A small image autoencoder, trained from scratch: trained on aerial photos of the United States (SatlasPretrain).
Rows from block 7 of the encoder of a small image autoencoder, named by matrix and row number. Rows with one number belong to one neuron. Each number is 500 + 50 x the weight over its row's rms, rounded and kept within 0 to 999. All counts start at 0. Numbers have three digits each.
Before each neuron's rows are labels from the 100 images, of 14976, where the neuron reaches its highest value: "patch colour" is the nearest of a few named colours to the mean colour under the peak; "strongest on" is what is common among them. Only what is clearly more common there than usual is listed. The data: aerial photos of the United States (SatlasPretrain). In brackets: how many of the 100.
# fc1: MLP up (encoder.blocks.7.mlp.fc1.weight, 192x64), inputs 0-63
# fc2: MLP down (encoder.blocks.7.mlp.fc2.weight, 64x192, transposed), outputs 0-63

patch colour: pink (35)
strongest on: building (90)
fc1.92:579535557488425497430491618573507473574514561478491460509525519444411495408424556491467416537593481489446543553484603568505532566543489457465446480483482558517460429466475474501562542548504476
fc2.92:601506575532616516508492482569464414528557445498499543544577472570491456501483472489444548461513549523473455506475552469538545429405475535383512458508547627476396523499512537529483444543494494

patch colour: grey (86)
strongest on: building (80)
fc1.38:514500491505417510495395490564392513512490431516426483565527392481534516505485559543548480532497419530469496459506500444521564508430335574434555514529513507529522506445474569409493476484472445
fc2.38:470559519478477469455563493462512366510522483539464529499427479434425531496443362429441514436509536405493494533439453581449513460447516484402588434491488507538529517537540464546472446437475489

patch colour: grey (86)
strongest on: building (83)
fc1.70:369454525494484539479502499584433424537533514534451572420505446575489561489509531544518511524466512511440577422546480437469443595494601422475431445500522516580510492577512516482449481493569552
fc2.70:511405556507493520442461479407566406511494494444545400483506405480412438613526544503526464462514473520481463460489525544513542494562382454430463478565470503505496488536470573606483501533555498

patch colour: black (30)
strongest on: building (75)
fc1.122:422594452605648535466555495489512459525399502531481413517426473491476574475497493451558533471530496493504523509468485441510479546492637437468500526539432509535508461508433567416548496488512487
fc2.122:518391485490505478600529543598467497496540495482613514527525526477534540492526564495542551388518464414406499542479546499444437541466488460439460534512512408458471501471555413485462432474523396

patch colour: white (55); pink (43)
strongest on: building (83)
fc1.126:476492496515489522523503656493436413480471598494491542459537461537540514510485420416475473622535501576516514494494517470528446434516540528518569479549486497512625438494514596501504532531583578
fc2.126:488499487446491540610458525529529422507512443526520578552559551460584555493498469430490609501556602373515512454425565556558463492492541418493459488497549482531575494514519438568495480434507480

patch colour: grey (90)
strongest on: building (77)
fc1.168:405473493531596546562515518492445522543454509518494609518505560540518518592533587560523476541537540500473372480504499608578493505422521571558464522529505517549455454535470573569449442531541515
fc2.168:433542581396514484572492551532448511453520503515458370473425518547460388487443432422512550538599466530517507451573506517504529535470489590496516459394506477522515524488494520569542441520450466

patch colour: grey (84)
strongest on: building (86)
fc1.82:540492594551500506489434447452496597483552518525480526523477401396464506568544555445512493454435490414510504524493510494495515520517482435462490506437499504548447609500518460403617398444469569
fc2.82:614491501501534605504574470475553420483555566503504414508491438498489562546427455577445417555489479585490546488470444482484547448454490470525527536496524455558392491545589545450467506535566448

patch colour: grey (81)
strongest on: building (79)
fc1.105:501435578453463526496580456404595497436545449548498586532608518483590553460532407455477415505485526475441454467484622465492486448512494554536449522504460470527495508455526426535547555493514458
fc2.105:528466519409533505553517483495562535514497480410501532387466516459503511485481535544594539411436461471493461455506506447428507444505500547562326526429457448427551557540501505469573496511440458

patch colour: black (66)
strongest on: building (69)
fc1.60:514521490529557528478392528573486483648451470538543515455454525481461602416538493511440620510460535519518534504501586500465383533520549432448534491446482507528407487537525437496481462461460508
fc2.60:489514508491438540546473625403452527509462467477423496521566478496539462612496590491480460546607468493527512561517509524407488480584413496489481530497475492430414548542569469537571505420534466

patch colour: pink (38)
strongest on: building (89)
fc1.143:534424497481523427476532532456525540465458468483452463473574445454573486482534519551437540514490534496632485452496467506435488526485467480511599454662576503592528506572512518431535498443441433
fc2.143:479477572544491501497419517469515488491506557365547557505583592471493534538447474508538510428489552543460559505426501446497467569413557430510545497512576589470592419513549440507522546441462547

patch colour: black (48)
strongest on: building (78)
fc1.182:509461437453464451429549427541571510500436473453515415530538426439453463411540494510530529484570586481506492541489391431484395512488440517450487471405505546440437511486599509475491506436514443
fc2.182:441434359500547537470455513504451578532530482502419564550503462501509557526504592466555452483560473527582504542488564490574505477523570431436487607557531552454576455515509480514522439440427498

patch colour: white (28)
strongest on: building (80)
fc1.40:495507398506545487412462511533564589495540565494497465493419463442458519558531583459530462528481583446586474465447527469480578434454546465451508538598447505525482437493419577440426483444494539
fc2.40:492462451522583432399546601591467489492518482488548517501588523565500511552525521415590495490595498488520461448541498521533385583433481496511524532437582462487436421464479507493478447451537461

patch colour: grey (85)
strongest on: building (85)
fc1.175:515566486534524560442418592482523412516609535552443505511525497512517523500592514591542480570477477500505488518444511494468491473557445595577475491410522454536488480524595614471498472413449452
fc2.175:501674537452451535506448486426457473465488492533510553465502393518457446490444498563582482562468589567520504537457443514494528529511602572525518523527532496482452520525445470549567436408493457

patch colour: grey (82)
strongest on: building (85)
fc1.30:518519582527430517472593481409441469566485486510581475495548492528482520542549524504546537510435584486467524461467576561574472551474458522552390494474503508488429488607432533552434522484490630
fc2.30:542512552505517447515595439534442540419565543463463423455510538427486434516548462495508464491592500513556559453521485495539585541620505611511542539537513386471489414493518493582480492519441489

patch colour: pink (64)
strongest on: building (90)
fc1.152:585431477389532416466432457395458479496513518551473472420475413460582495559530470511516483488498434492479435501506614500481566492496434415496549423507579518585541505518444516537465448527489508
fc2.152:506421557574527464471542454475494442507489433413532439501504514492485495494463459493455438524464544468422391442486492459536351407470512441458477408455467469471487428471473434449456605510514478

patch colour: brown (62)
strongest on: building (81)
fc1.151:472475461465476500491449476434530504495528554389418520425528469449525569472549587479569499512465474536441486498519442559504493564362570501564591462562484452550497508515461543426488448505484378
fc2.151:451496479543427467450492515469502427500598494543486484541480528601512472459362483599573509518451464530472569510452457523536458457454481571554520482489605502518596368487454446518503515524525535

patch colour: grey (80)
strongest on: building (71)
fc1.130:479432421554476459560434521486390472492507549519480502437461425531452442421421535599593512522515491631452540533570533434515439499461506492565538469481519550471500479414536544444472546466525496
fc2.130:554520452401485495542460505409427555471461489522564430535350438487548501560526495544460473520549532438477408501506586447511539508606483496547555484430484446502562548543493457486526502504526593

patch colour: grey (81)
strongest on: building (76)
fc1.50:533519521524435603506434545425572519482623489517401533448502470449476538537560463549546496464443415458454401526567499581505393497561469511481537551436514484498549458511511542515538519554447445
fc2.50:464511558492532547549565439477519533482486502523470380447434472666486504509501539545503493502440575473440460486482540469493594471562500499452457453470616548434433549534421537478503422466470497

patch colour: brown (66)
strongest on: building (69)
fc1.23:412507529487516404498547502551433506525485427449605493561521461578420526464479473501393453435466381518476456488462532457512531492589553425517514582519558438497462536541492440532569543474459508
fc2.23:612454432463509450413456457434415486470439479470447523431470500517507501475584543457420418503435566566437475493413445492584509434429450472572485495490493445522552467562502506561514500555463469

patch colour: black (62)
strongest on: building (74)
fc1.109:393493459489469554520453514403520554450496547543489537480483424566512537437457558559550532521436501528600415530459591491533393491508466553511599542533532466437497536568555560557525507478430490
fc2.109:528454492454436592537493486530523585452531598456477546476456454424508441505488536460535420524408427546513520500448515587574504499559495455515470473346454481447508531486446448423518528492432459

patch colour: black (35)
strongest on: building (73)
fc1.49:382514487492459482507479507467474510557529493460429543521470587590448569486578457445475513521424465508539481466416502518504433536478441427438473513583504575545486427495515580549483584606541425
fc2.49:485511492510404590567493511410562506488546516537435539536459542472473516469497523422558524500478453458536441512488451489343530525552499530553572576485505447494417511462453415556553429473592468

patch colour: grey (88)
strongest on: building (67)
fc1.54:566538560462496486552485527446567588543496511454494420478479555483586441456576511635571535528469489495488440558494504542514569548550514573579533514530380446481522524541487465577479510555573468
fc2.54:438466513473516470487535522485531469525618492567549482594416542571459478442510579532605483445555527477573466466547486491535484523561497576520451522597514447515554545492419525539565574598546491

patch colour: pink (34)
strongest on: building (87)
fc1.80:522438370507513521499519462520500456553478525451488588420485423461442544503513610462460571475491567543468563531556508570502519563425521524557520479442475495473628472446504450485508538489614456
fc2.80:460530569431477503487474556516452528511525504482532533547553482554436494550581372409526481464460530515540520407499601538418518443438525518552452523494499537409565473421467482520454546517584593

patch colour: black (47)
strongest on: building (80)
fc1.78:487516551449455465456513501431491514526432514456494470448525587549379573419459464459487534439422527492582508475468516478560445558587543537458557459389454534546482584499553501523540477526593448
fc2.78:475467460458469514528438540532398436472521520527427472527527419488394526465480617533514455599477509611504438522444603541438517513551500533515520526532608474507515534520464495573450513469577457

patch colour: grey (81)
strongest on: building (72)
fc1.79:574419481528560551543470375519581461470526394529389477461468452487526560404409481505497514385500492484498521446536454508481381584514507447518520508483477502497547519552541496472440518535488506
fc2.79:550502493512482523518527474440479489464462496513536422517379422570454477538644503512486416544447498455459490447566523544445556551454445442471519471392534521433562529386467479482469522524489574

patch colour: black (42)
strongest on: building (69)
fc1.162:546479600461487521511469554571474479461513550546624410483444539514569532479488493561408473467477452532392525505499497542414522566484502504539522503540436477507418493601462591480526472479453400
fc2.162:516548560481435487483543565458586445591485514490535504555541488544472543529466521502502466505500522513485581558516540405483516507556520360683482543531514394508523445494489506441475479518507570

patch colour: grey (85)
strongest on: building (69)
fc1.58:504533540510503585558418558528475465524565505470522538517421533521522431474478526551486423480529537532458570501447487617468485401442520589503478517397493402541450516520462517524497385415535447
fc2.58:561531582516468502555466524493524432517627552567397444558448504552499389415468444407442476506487509482516525455494581562493561543521493572481485554580504444487427496488468528515517474422466487

patch colour: black (57)
strongest on: building (68)
fc1.64:491537478567565443533491526502564494494432432444501514590502549513429456496511536470460426476547481574538503567453483431535498530555538491475567501584609602462556624496524501489516519467521620
fc2.64:478555422453484493630432435446537545449558586482504427468551523466444518407479473470472549473540469562543535468551477431456501518470550532505408457510545533583531453469507503510497428414489395

patch colour: grey (80)
strongest on: building (88)
fc1.146:486478556491509499414537567453510450606522463511540495584474539453499554538571492440417488498441607535490519537450540494493526484532487520460468407524476459436483480472387517413515494531416365
fc2.146:542587458525516503572523518548492577537434568524480543473494562621466504557544437471446481464523431570446437521444506565556494470541419538556448561445508513513508476540547599456600498504416481

patch colour: grey (85)
strongest on: building (72)
fc1.167:451476490477494502518510475513433519311524505554458523447488537506498545525467545490537511500486515426426507441588590546509521449503518512528525512562485556416417522657507516513413443479480514
fc2.167:477380559485525496473541469581566500487526525522538468555497494450570484487523472554528484497508429535466603508626480493572470494492525454460437415478390585518466510547504628468511547495441446

patch colour: grey (80)
strongest on: building (93)
fc1.72:576474550543483449481502570489434477479440438495498467524549477495475485525520507439555412505431483522516501457565557519537541537442457534526527543577525476524402554428485523466558500352487342
fc2.72:506547483515582618529533557504497476464539429424471573545423509477548586539454491434518552445532467515574453499488467567491454499512512552435440525468566524442495405496546488394418478577447539

patch colour: brown (70)
strongest on: building (77)
fc1.147:472449426559507492501552412516508453489539486583596426477496548515429518459535438442477564432507528483503475514433507504550454553507538449409548460489632573476499484508498623508498586459432517
fc2.147:475527458494479514554528578453557494445559542577456421529517463588545480403572527492487546471535431501539580544561524477494510593515422610454403502555574493447490422469495553521543471466455485

patch colour: black (26); white (25)
strongest on: building (88)
fc1.183:563489490579536540541549575531499455503504532528512545583541469506539553514463559512435456536528649547515544559533493467494436570556507446407482536548558487590507517446554511509580542484392567
fc2.183:585576457546499523575401493467577444528471554575451526521533532488596599544572503535529508518449433508560480516498554529552604564528623491429426500490525485442504475543464495487479444475482503

patch colour: black (44)
strongest on: building (81)
fc1.185:416434499513630562547469512421534449543419433587449501492492482526540545516509492582507552556479406529490486551432455537496454558565408548464483501534500518502485491563590606527524523501460540
fc2.185:459580488445483468563435494433532471477539579450498438436482465437550512489544626500476440580541538426489538529553515552508564438492462487490482504451544502475413557586453490471602407458498557

patch colour: black (25)
strongest on: building (74)
fc1.18:504341495468507593574488540575542504461549568509539448551506530476487483468512482542382517495560475512552495488489500478625496557442518472475473537561482593464459490423440487486564545418454519
fc2.18:552404558416479529474481583423543451480456457457534536468497598582541509473500554491498490556566499521536488623524428481548513497447459486603552533502490514582550513479523445432415464487568556

patch colour: pink (56); white (42)
strongest on: building (79)
fc1.111:420583460583611491551493522405529498494432519483467535514471521508501583522360447439492524588540545482481482459594456526467411495553481573563525443518479518530589473483500549489524535550505534
fc2.111:491512504551412481613526545532433481472549545461510517508571471378527515439537527464501523510513450451498498437488598471517474467559551524490379372404564484535534490518479496568505534488530589

patch colour: grey (82)
strongest on: building (83)
fc1.10:361420435459507475500519531500512452492580490483543420442438497447532500437550527514469463634592495453514527540526467501513419503544654542513556495457471487512495535426520528449496507463478544
fc2.10:454411480498491508493360480572510469519429458545504527491466539475516484512527502484523529475488437562460566434536587495569507500483511456556486472531517572404649521550560461458385534491442452

patch colour: white (50)
strongest on: building (85)
fc1.104:480569383503490488450451432457521531450590490534514547487472553549572521563606471578554423508451434635496501511496467473512422456526470526521492518497549430466427519536415495497457484483421535
fc2.104:477565572502476436440537575510490538539449480472451498519443386523450446569512591494589507570445535550504463510452542476514499445480535489449526489509497599475470579484524441442552451479355440

patch colour: grey (85)
strongest on: building (76)
fc1.138:554439450473442428512534586484465479432543554546535482550495546501534494529414538444463491421473440537428511484486478527495547431456601530482612481607525493574419454481474510478470467438475394
fc2.138:491410518528528573526573483403419403424441517457439466477521532462474500432524482513533546461553548539454495499458588461482450526579517515481444521502460612418436463511553399540521536511436527

patch colour: black (32)
strongest on: building (74)
fc1.59:482519522503455523510600407485504477407499541503514529554475533499440428406513549482493491377456457501460471536419490436588513519479533554499484542571487554427425516432438476522421516474493373
fc2.59:421457400483421552523469436561503602488462468469458441461381441461485559433549496453526572493513482528552527500484441523505500522606501576466487549547388477548472531452518472450457498578475476

patch colour: grey (85)
strongest on: building (84)
fc1.11:511450475566545537539473464479436505523567456528521548404477433461567444468521473524578590520449430441428471521467512460392380505523537551522423406538521500560458442539469449526498485452452455
fc2.11:565583558454393576423447550446555483420502499546511417490485382488483426526473492507539456509508530381474468459478462492481530552556504500453472404505555420496415479527517439561470474507529510

patch colour: black (28)
strongest on: building (81)
fc1.110:464453557596539496511506429449514499550507561492500627517476485430460484493412457517514525483482478533531535570453556405523463512492452445558545547376645602546509483465541517471521503490487533
fc2.110:570541546537466475462503504466485506577519574516354448482515517509512453467466499467502513537461467588450487516474535451488474564404514403573550526407524549454390529439467417527586529512506560

patch colour: grey (89)
strongest on: building (69)
fc1.75:417514603441515502507463457446461480473596470506511488529471479557536511529508492431549410517555538488428560422489576567528443491474454499492386452459483391562483523454560481471520447560584432
fc2.75:509610494601474513470491497447572490605577527462468391486482501522434514449488473488517519503479462531516587534499479527456446398450490601444448474565483472560499516471410541536568563578547483

patch colour: white (93)
strongest on: building (95)
fc1.53:541487545536500641447482509456458487488537426532444441438489509443501472490432555551507463583440587429475496580555473558552476457522499489593432514494546479510528490548434518497520469545646537
fc2.53:413418471503532439422522442520508517427480429544509477497492529604479622488524550506416461620540446560486441455510424502465472489541448518512493453415528499511489482424420493537446447529552547

patch colour: pink (87)
strongest on: building (69)
fc1.5:563479461604468496474529520428572489467504414517485497467599469437456453524386566510544528519442510474503497577495495480569519467505564568511521528416567508533554612536492464495467511494573623
fc2.5:448456466500469575534589438513527522468575449480528562446483571478482655500489456538490548565482454415548453438426461559447521492517478550454423502427466520408479511480459466432516540460544441

patch colour: grey (91)
strongest on: building (81)
fc1.22:487453488446599485510544441447418578451537583500483494550496437574482477472457508496522506588512473517421479520573509482532537453494485555528490483588594447444450512521501608587373554538517495
fc2.22:529526537547395564449509497500430534470507560541460455467487510464442473557535531480510502609560426489489451493533411505569484523372479510485448508473454534621558467425498481538587553559450557

patch colour: grey (91)
strongest on: building (69)
fc1.129:490478487541521437439446548476533489499478527513510581531510461556489483583554545574525383467526464488530369472527455526506559580490495473594567519505524483586482578458455563579493451517623492
fc2.129:575450453400480464494598600486573458455493483512454431514509500522550457441441525520504479542615540537433428559552561499537483494461488501566500392479513465506416514507483501568425574536472561

patch colour: grey (81)
strongest on: building (74)
fc1.142:461489506510540486508414517492382449496413453514549432450544488497516523454515495488414434467433526425502427511430394392513509388443474421480418482534455455438481448473490527530524470464463530
fc2.142:532454465466461477502441548463509452466475402521566495495396521387544463524429499476441561467441431501533511553442542493552458490513534434565516537542555389589515444584535478466552476417460465

patch colour: black (36)
strongest on: building (80)
fc1.46:530554461479481449486494507387485484487473543459447551469542464527473490501507552523452543557526541530483550453522386429535483565490507592572572438444526570402458601554490453450593504484493405
fc2.46:452419539486529510469452500506540483446562523468537555503486522562380483519406428435464549482486427530549609481503562361454523465560486529551516500474425516541500451503488473595448484427511564

patch colour: black (42)
strongest on: building (70)
fc1.102:456476470526487437525601466520586564541526490460529497531523550545462522533613516534575580485468526494503502606432498502513505578387553529523476470586464499518463595422449485423560485557558474
fc2.102:480397444508553468548397459588504447509508555504526482525484588531485482393466505470456442435553438424493579466461465533395473487473491388479510534519518497513537511504536506447480478549631544

patch colour: black (30)
strongest on: building (74)
fc1.131:525509441486428492407487410416496534549428457511515455588445550465503449529474516554444557568426418525410544518524442464453554462544589469561489552573519515575503517439560556551495529492458471
fc2.131:502474480520500492462478617461549531507569521481467482516621373575404433534462386456494489432492558553539540518520482430521561509459513591504521502446540515588536449509476461464472504513518583