python train.py --rotation_deg=5 --bottleneck="plain" --encoder_arch="convnext_v2" --residual_init="scaled_by_depth" --optimizer="soap" --batch_size=192 --lr_schedule="cosine" --warmup_steps=400
Rows from block 12 of the encoder of a small image autoencoder, named by matrix and row number. Rows with one number belong to one neuron. Each number is 200 + 40 x the weight over its row's rms, rounded and kept within 0 to 999. All counts start at 0.
After each neuron's rows are labels from the 100 images, of 14976, where the neuron reaches its highest value: "colour at peak" is the nearest of a few named colours to the mean colour under the peak; "top examples" is what is common among them. Only what is clearly more common there than usual is listed. The data: aerial photos of the United States (SatlasPretrain). In brackets: how many of the 100.
# fc1: MLP up (encoder.blocks.12.mlp.fc1.weight, 384x128), inputs 0-127
# fc2: MLP down (encoder.blocks.12.mlp.fc2.weight, 128x384, transposed), outputs 0-127

fc1.113,208,225,151,216,236,209,194,177,225,220,185,159,248,245,296,173,241,256,147,174,229,234,252,200,188,226,255,170,223,241,168,257,221,201,186,246,213,185,186,233,216,192,236,214,163,183,211,127,239,254,161,202,214,217,214,213,173,237,224,150,232,142,185,230,210,198,144,282,226,166,106,205,109,249,154,131,235,187,196,238,244,170,234,137,176,204,217,229,283,194,233,228,273,98,155,145,175,197,220,186,159,204,218,211,197,170,216,167,223,229,235,265,211,251,218,114,174,245,249,211,203,207,278,168,274,159,237,255
fc2.113,192,154,110,199,199,203,173,205,235,159,163,288,198,144,249,195,177,225,197,156,202,186,167,210,160,292,195,144,217,165,224,234,166,225,258,209,180,245,153,227,255,217,182,168,198,107,272,173,260,185,278,203,234,182,153,118,204,263,166,171,152,171,263,122,253,220,235,238,200,205,199,109,133,195,240,216,213,243,137,168,190,199,200,230,162,231,209,202,165,159,183,188,253,197,197,147,200,237,175,179,214,126,266,271,226,251,189,219,231,218,134,245,156,246,212,185,215,177,153,138,203,194,174,224,222,166,144,190
colour at peak: pink (28)
top examples: building (86)

fc1.230,181,168,224,192,200,303,161,208,184,148,194,178,219,215,261,177,182,193,168,157,159,167,217,191,207,184,153,203,171,185,147,190,246,223,253,165,202,219,188,213,197,165,258,179,168,228,170,213,196,141,239,181,237,198,192,212,233,186,222,180,89,244,251,192,216,201,218,167,157,227,185,153,211,196,212,94,99,132,245,195,169,185,298,258,213,130,251,251,164,237,197,245,167,199,177,133,223,145,196,186,225,243,181,183,175,266,180,278,242,253,257,157,191,230,209,102,237,202,192,225,260,161,285,201,151,207,234,230
fc2.230,268,165,241,131,268,217,188,140,87,210,235,248,166,194,184,123,210,92,227,184,165,247,151,235,178,167,209,161,189,247,200,241,164,214,276,193,146,179,201,144,177,222,222,143,233,208,196,211,278,191,136,189,308,190,217,214,157,233,173,225,155,141,201,210,216,203,179,185,156,167,175,218,119,188,214,186,116,172,110,174,244,149,190,198,254,193,200,260,214,203,145,201,193,219,131,173,247,246,218,167,227,168,211,165,235,205,250,232,164,172,201,252,229,197,239,207,151,161,185,200,185,175,187,212,150,175,158,173
colour at peak: grey (83)
top examples: building (74)

fc1.14,253,255,235,207,175,144,191,209,228,198,117,246,251,247,293,155,202,232,194,243,158,235,259,182,165,144,127,166,219,254,260,192,204,231,185,242,222,214,135,170,129,169,222,189,199,189,153,214,193,192,240,131,271,134,214,223,191,233,202,184,208,234,138,173,271,143,213,260,285,212,133,204,139,287,232,194,201,182,232,258,190,225,281,242,200,139,173,216,160,179,148,273,215,199,191,158,188,174,185,212,231,191,206,193,266,229,200,222,189,231,192,192,147,143,244,153,230,200,243,194,223,267,254,179,170,198,219,184
fc2.14,243,179,255,252,213,205,169,201,210,203,92,293,228,178,219,153,214,216,215,211,208,362,163,211,151,153,157,165,167,241,206,253,136,143,259,205,209,186,145,231,185,241,223,216,163,170,188,227,147,187,221,180,226,200,197,214,152,202,205,185,164,238,166,188,175,197,202,282,183,225,201,276,224,144,213,298,193,164,159,219,202,279,222,157,201,241,231,243,185,160,212,133,206,161,212,264,235,296,208,194,219,210,186,160,239,143,188,172,260,180,172,193,153,149,204,226,173,210,128,180,203,178,210,207,164,214,260,192
colour at peak: pink (44); white (28)
top examples: building (72)

fc1.285,217,284,211,227,205,169,169,167,200,178,163,182,123,194,167,162,191,201,232,235,101,172,201,286,223,178,228,179,186,112,189,234,217,262,173,207,212,232,187,180,257,165,233,161,186,182,208,196,276,222,268,231,237,197,191,206,184,167,272,249,203,226,206,230,219,229,223,271,139,188,233,159,135,140,168,175,166,278,206,204,187,133,292,168,195,197,182,303,171,219,178,208,203,203,217,130,200,209,219,153,184,173,230,260,154,132,168,145,173,154,192,235,255,176,233,128,202,159,271,181,195,141,210,265,171,237,193,225
fc2.285,186,187,87,191,304,151,147,212,197,211,224,208,171,142,168,228,149,171,167,182,137,161,174,152,142,189,191,198,290,190,166,172,230,228,175,190,204,224,176,254,181,230,160,174,157,193,229,186,171,211,147,171,239,244,226,259,185,190,245,171,126,181,217,138,179,189,203,241,236,180,211,211,174,167,184,215,191,261,114,172,141,201,119,163,178,106,185,212,276,239,199,252,250,162,192,165,204,169,218,229,223,215,179,236,211,155,212,170,196,194,171,141,186,206,121,267,168,247,96,187,262,186,227,176,196,152,178,145
colour at peak: pink (29)
top examples: building (83)

fc1.303,247,183,203,187,178,153,180,246,178,260,260,273,199,240,169,257,177,211,201,109,156,203,255,294,272,210,280,208,210,211,212,187,209,194,226,235,165,168,174,178,175,141,223,236,242,272,214,182,183,228,234,161,226,226,248,270,122,234,217,243,198,245,222,211,257,158,241,195,200,241,231,165,194,199,158,206,187,171,184,216,126,236,280,223,225,249,207,241,205,236,213,214,237,135,255,182,195,238,293,212,266,165,170,270,219,174,167,273,211,222,180,131,261,140,121,222,219,260,232,179,210,196,222,205,159,193,223,202
fc2.303,250,174,172,187,110,166,156,157,190,170,155,246,209,184,182,226,226,186,189,244,275,145,197,226,192,245,231,191,198,243,224,93,165,174,252,226,196,193,251,283,190,230,155,145,196,171,186,161,240,171,161,174,251,222,227,255,75,206,170,212,116,203,262,183,275,231,210,278,178,189,187,236,155,208,168,177,257,182,218,160,185,209,278,216,175,261,214,189,212,185,181,250,245,251,174,170,226,204,259,254,194,207,218,222,204,193,148,169,189,132,148,131,202,183,253,152,203,141,204,254,191,233,199,242,196,182,132,230
colour at peak: grey (85)
top examples: building (74)

fc1.305,241,178,184,198,203,183,205,143,139,187,157,194,196,202,189,152,205,204,188,214,170,167,197,213,201,216,245,204,213,201,252,186,279,95,191,233,184,153,196,203,241,140,216,216,211,201,162,211,205,196,206,222,171,243,262,148,190,240,218,280,191,112,147,206,202,175,156,231,217,210,211,236,215,136,223,203,174,189,125,191,171,248,157,169,155,155,189,180,177,176,191,335,238,213,142,242,214,246,244,224,131,211,129,230,149,178,193,166,147,222,237,156,159,197,116,301,136,181,206,141,183,256,244,186,89,174,192,207
fc2.305,276,240,213,250,179,175,192,208,240,226,198,229,214,227,175,259,125,180,252,219,166,192,188,243,195,207,215,159,243,175,233,170,243,209,219,186,274,199,322,179,172,214,208,209,271,145,179,211,242,195,237,218,184,151,282,156,276,206,162,206,178,236,139,285,148,196,228,183,271,193,167,215,226,228,160,159,198,169,297,236,183,288,187,228,156,188,165,176,221,192,248,194,234,242,160,110,160,157,158,199,209,256,194,181,154,219,149,262,246,213,197,195,224,194,229,212,182,240,172,140,272,235,176,224,140,183,264,215
colour at peak: grey (88)
top examples: building (75)

fc1.47,204,213,230,176,222,172,229,179,262,137,246,195,247,208,109,242,216,165,228,173,166,163,222,187,149,209,189,171,179,228,195,258,185,237,174,200,178,161,228,243,198,178,161,271,208,248,163,230,164,290,224,232,204,213,236,190,135,253,289,248,219,236,229,228,171,216,184,137,190,193,196,225,125,222,231,209,177,292,204,186,233,228,198,121,124,199,208,192,168,189,156,244,194,140,196,228,211,193,160,178,225,221,213,206,154,165,206,200,212,175,134,161,255,206,174,251,168,208,301,108,162,190,301,215,240,112,160,263
fc2.47,226,177,250,173,115,129,213,229,226,180,164,146,219,222,218,179,229,219,235,202,159,171,211,188,203,182,256,224,224,168,222,175,154,162,278,193,203,215,178,216,252,169,247,233,108,155,251,155,200,258,202,215,221,242,124,212,157,191,151,127,159,255,168,226,261,241,274,159,172,202,210,174,180,240,173,218,253,353,184,233,216,192,159,160,299,163,198,143,161,221,206,191,140,183,190,250,172,188,204,202,159,221,227,189,169,221,131,148,205,186,195,193,244,258,172,167,240,189,212,215,228,263,137,202,192,255,181,160
colour at peak: black (26)
top examples: building (74)

fc1.379,201,203,272,246,203,178,175,132,182,213,223,158,188,236,212,175,179,189,169,180,185,163,238,226,237,146,266,149,263,116,212,196,246,75,204,318,123,233,272,182,220,192,147,265,202,220,182,236,158,196,225,216,262,208,252,239,179,156,212,170,243,226,195,176,172,212,212,218,256,229,132,200,266,161,217,125,283,151,142,226,177,225,168,195,180,212,189,149,209,156,210,209,151,196,164,250,188,199,178,238,164,213,194,243,184,191,263,236,182,198,204,142,116,157,134,239,231,227,215,139,211,228,191,237,223,204,224,215
fc2.379,183,165,262,245,171,186,186,221,136,192,199,225,204,236,205,206,255,217,281,273,224,232,171,236,227,147,247,157,194,245,158,230,194,200,262,190,171,234,223,218,243,207,204,257,362,184,157,219,259,187,222,137,163,236,215,242,229,251,195,191,201,150,167,171,228,265,181,249,252,215,232,177,177,228,232,179,168,224,141,177,202,138,185,247,220,295,168,224,166,150,152,241,204,230,159,184,161,164,190,232,173,240,208,196,252,198,168,263,208,230,256,240,138,202,198,225,171,199,163,140,251,237,177,123,181,185,248,129
colour at peak: grey (85)
top examples: building (71)

fc1.187,211,162,242,139,203,237,206,181,171,171,261,161,227,230,208,183,209,146,166,211,225,241,228,231,252,242,183,146,179,192,164,187,213,163,130,228,143,224,210,180,246,200,313,220,210,215,125,191,188,235,191,219,276,228,207,232,237,181,178,205,235,200,162,187,174,224,214,284,174,199,154,176,214,237,213,300,204,230,155,214,189,220,194,182,92,162,240,243,174,319,209,189,162,180,172,223,182,263,192,188,206,188,206,59,194,206,255,224,223,251,251,160,182,192,122,174,238,202,185,172,242,203,202,202,230,282,171,261
fc2.187,211,246,211,178,141,218,142,120,210,192,232,307,209,173,265,210,186,232,256,191,222,273,247,163,215,174,198,253,186,238,180,153,194,168,188,185,239,235,240,225,223,191,233,290,184,101,180,191,205,208,236,158,298,193,218,238,248,224,232,156,201,202,193,130,176,277,263,239,250,226,207,164,233,152,183,226,177,279,182,168,240,150,191,207,248,151,208,262,162,128,213,217,194,208,150,175,176,257,165,219,239,254,189,116,199,171,189,202,235,193,203,211,155,216,270,167,165,213,194,180,294,166,176,198,179,147,236,211
colour at peak: grey (86)
top examples: building (82)

fc1.274,185,214,158,231,209,185,148,156,160,263,180,209,226,220,152,185,211,245,226,233,246,234,199,204,201,144,213,193,174,224,238,123,171,221,203,214,247,188,175,176,287,192,216,109,186,206,220,208,185,161,198,194,215,101,192,175,267,150,290,220,88,137,268,207,250,239,162,232,195,282,148,216,225,242,141,178,225,206,189,148,148,233,246,202,184,193,261,209,254,206,246,136,239,244,202,198,275,176,138,189,99,233,217,151,246,212,220,167,143,192,204,237,213,191,153,219,248,173,214,221,265,242,181,194,241,207,167,203
fc2.274,177,225,236,255,228,210,286,177,173,180,185,170,221,249,130,126,184,138,145,139,188,70,212,170,174,200,163,202,195,158,157,242,148,231,166,209,127,185,259,249,187,207,195,214,201,256,156,181,195,206,200,209,265,158,254,193,185,134,164,181,142,244,200,181,215,147,206,268,166,222,204,241,227,195,226,147,198,141,237,245,214,213,188,177,185,178,210,189,227,142,209,126,233,235,175,141,226,179,206,245,114,198,197,230,120,148,176,246,279,97,185,189,176,181,220,197,219,231,212,205,191,215,235,156,225,143,267,201
colour at peak: pink (31)
top examples: building (79)

fc1.198,210,158,215,267,256,178,170,231,228,203,233,177,269,244,109,128,196,164,240,229,161,277,198,168,126,212,126,256,289,209,190,173,210,176,155,137,215,200,147,131,215,203,241,249,141,233,157,244,239,217,246,155,211,212,229,157,235,215,217,201,217,114,273,154,204,215,177,193,218,145,243,195,195,188,257,177,227,261,200,234,179,202,246,161,161,209,216,196,199,233,180,189,207,226,182,251,224,181,239,134,222,150,239,140,217,160,250,253,191,163,160,153,181,156,266,148,200,216,155,261,172,220,136,240,154,205,198,259
fc2.198,144,226,237,199,207,208,212,199,253,212,233,131,242,125,206,168,205,239,183,237,204,239,188,171,189,217,269,182,240,162,192,181,218,196,172,214,285,182,184,272,212,196,171,194,267,276,204,223,179,230,194,215,211,258,242,184,173,149,198,237,185,248,264,154,246,154,166,222,157,221,208,222,260,188,183,284,172,198,206,160,132,171,176,197,273,250,150,261,311,176,192,190,292,238,148,178,247,276,178,229,154,204,175,174,208,210,215,249,185,140,164,181,192,172,180,160,151,277,147,180,179,136,234,283,225,260,188,218
colour at peak: pink (28)
top examples: building (83)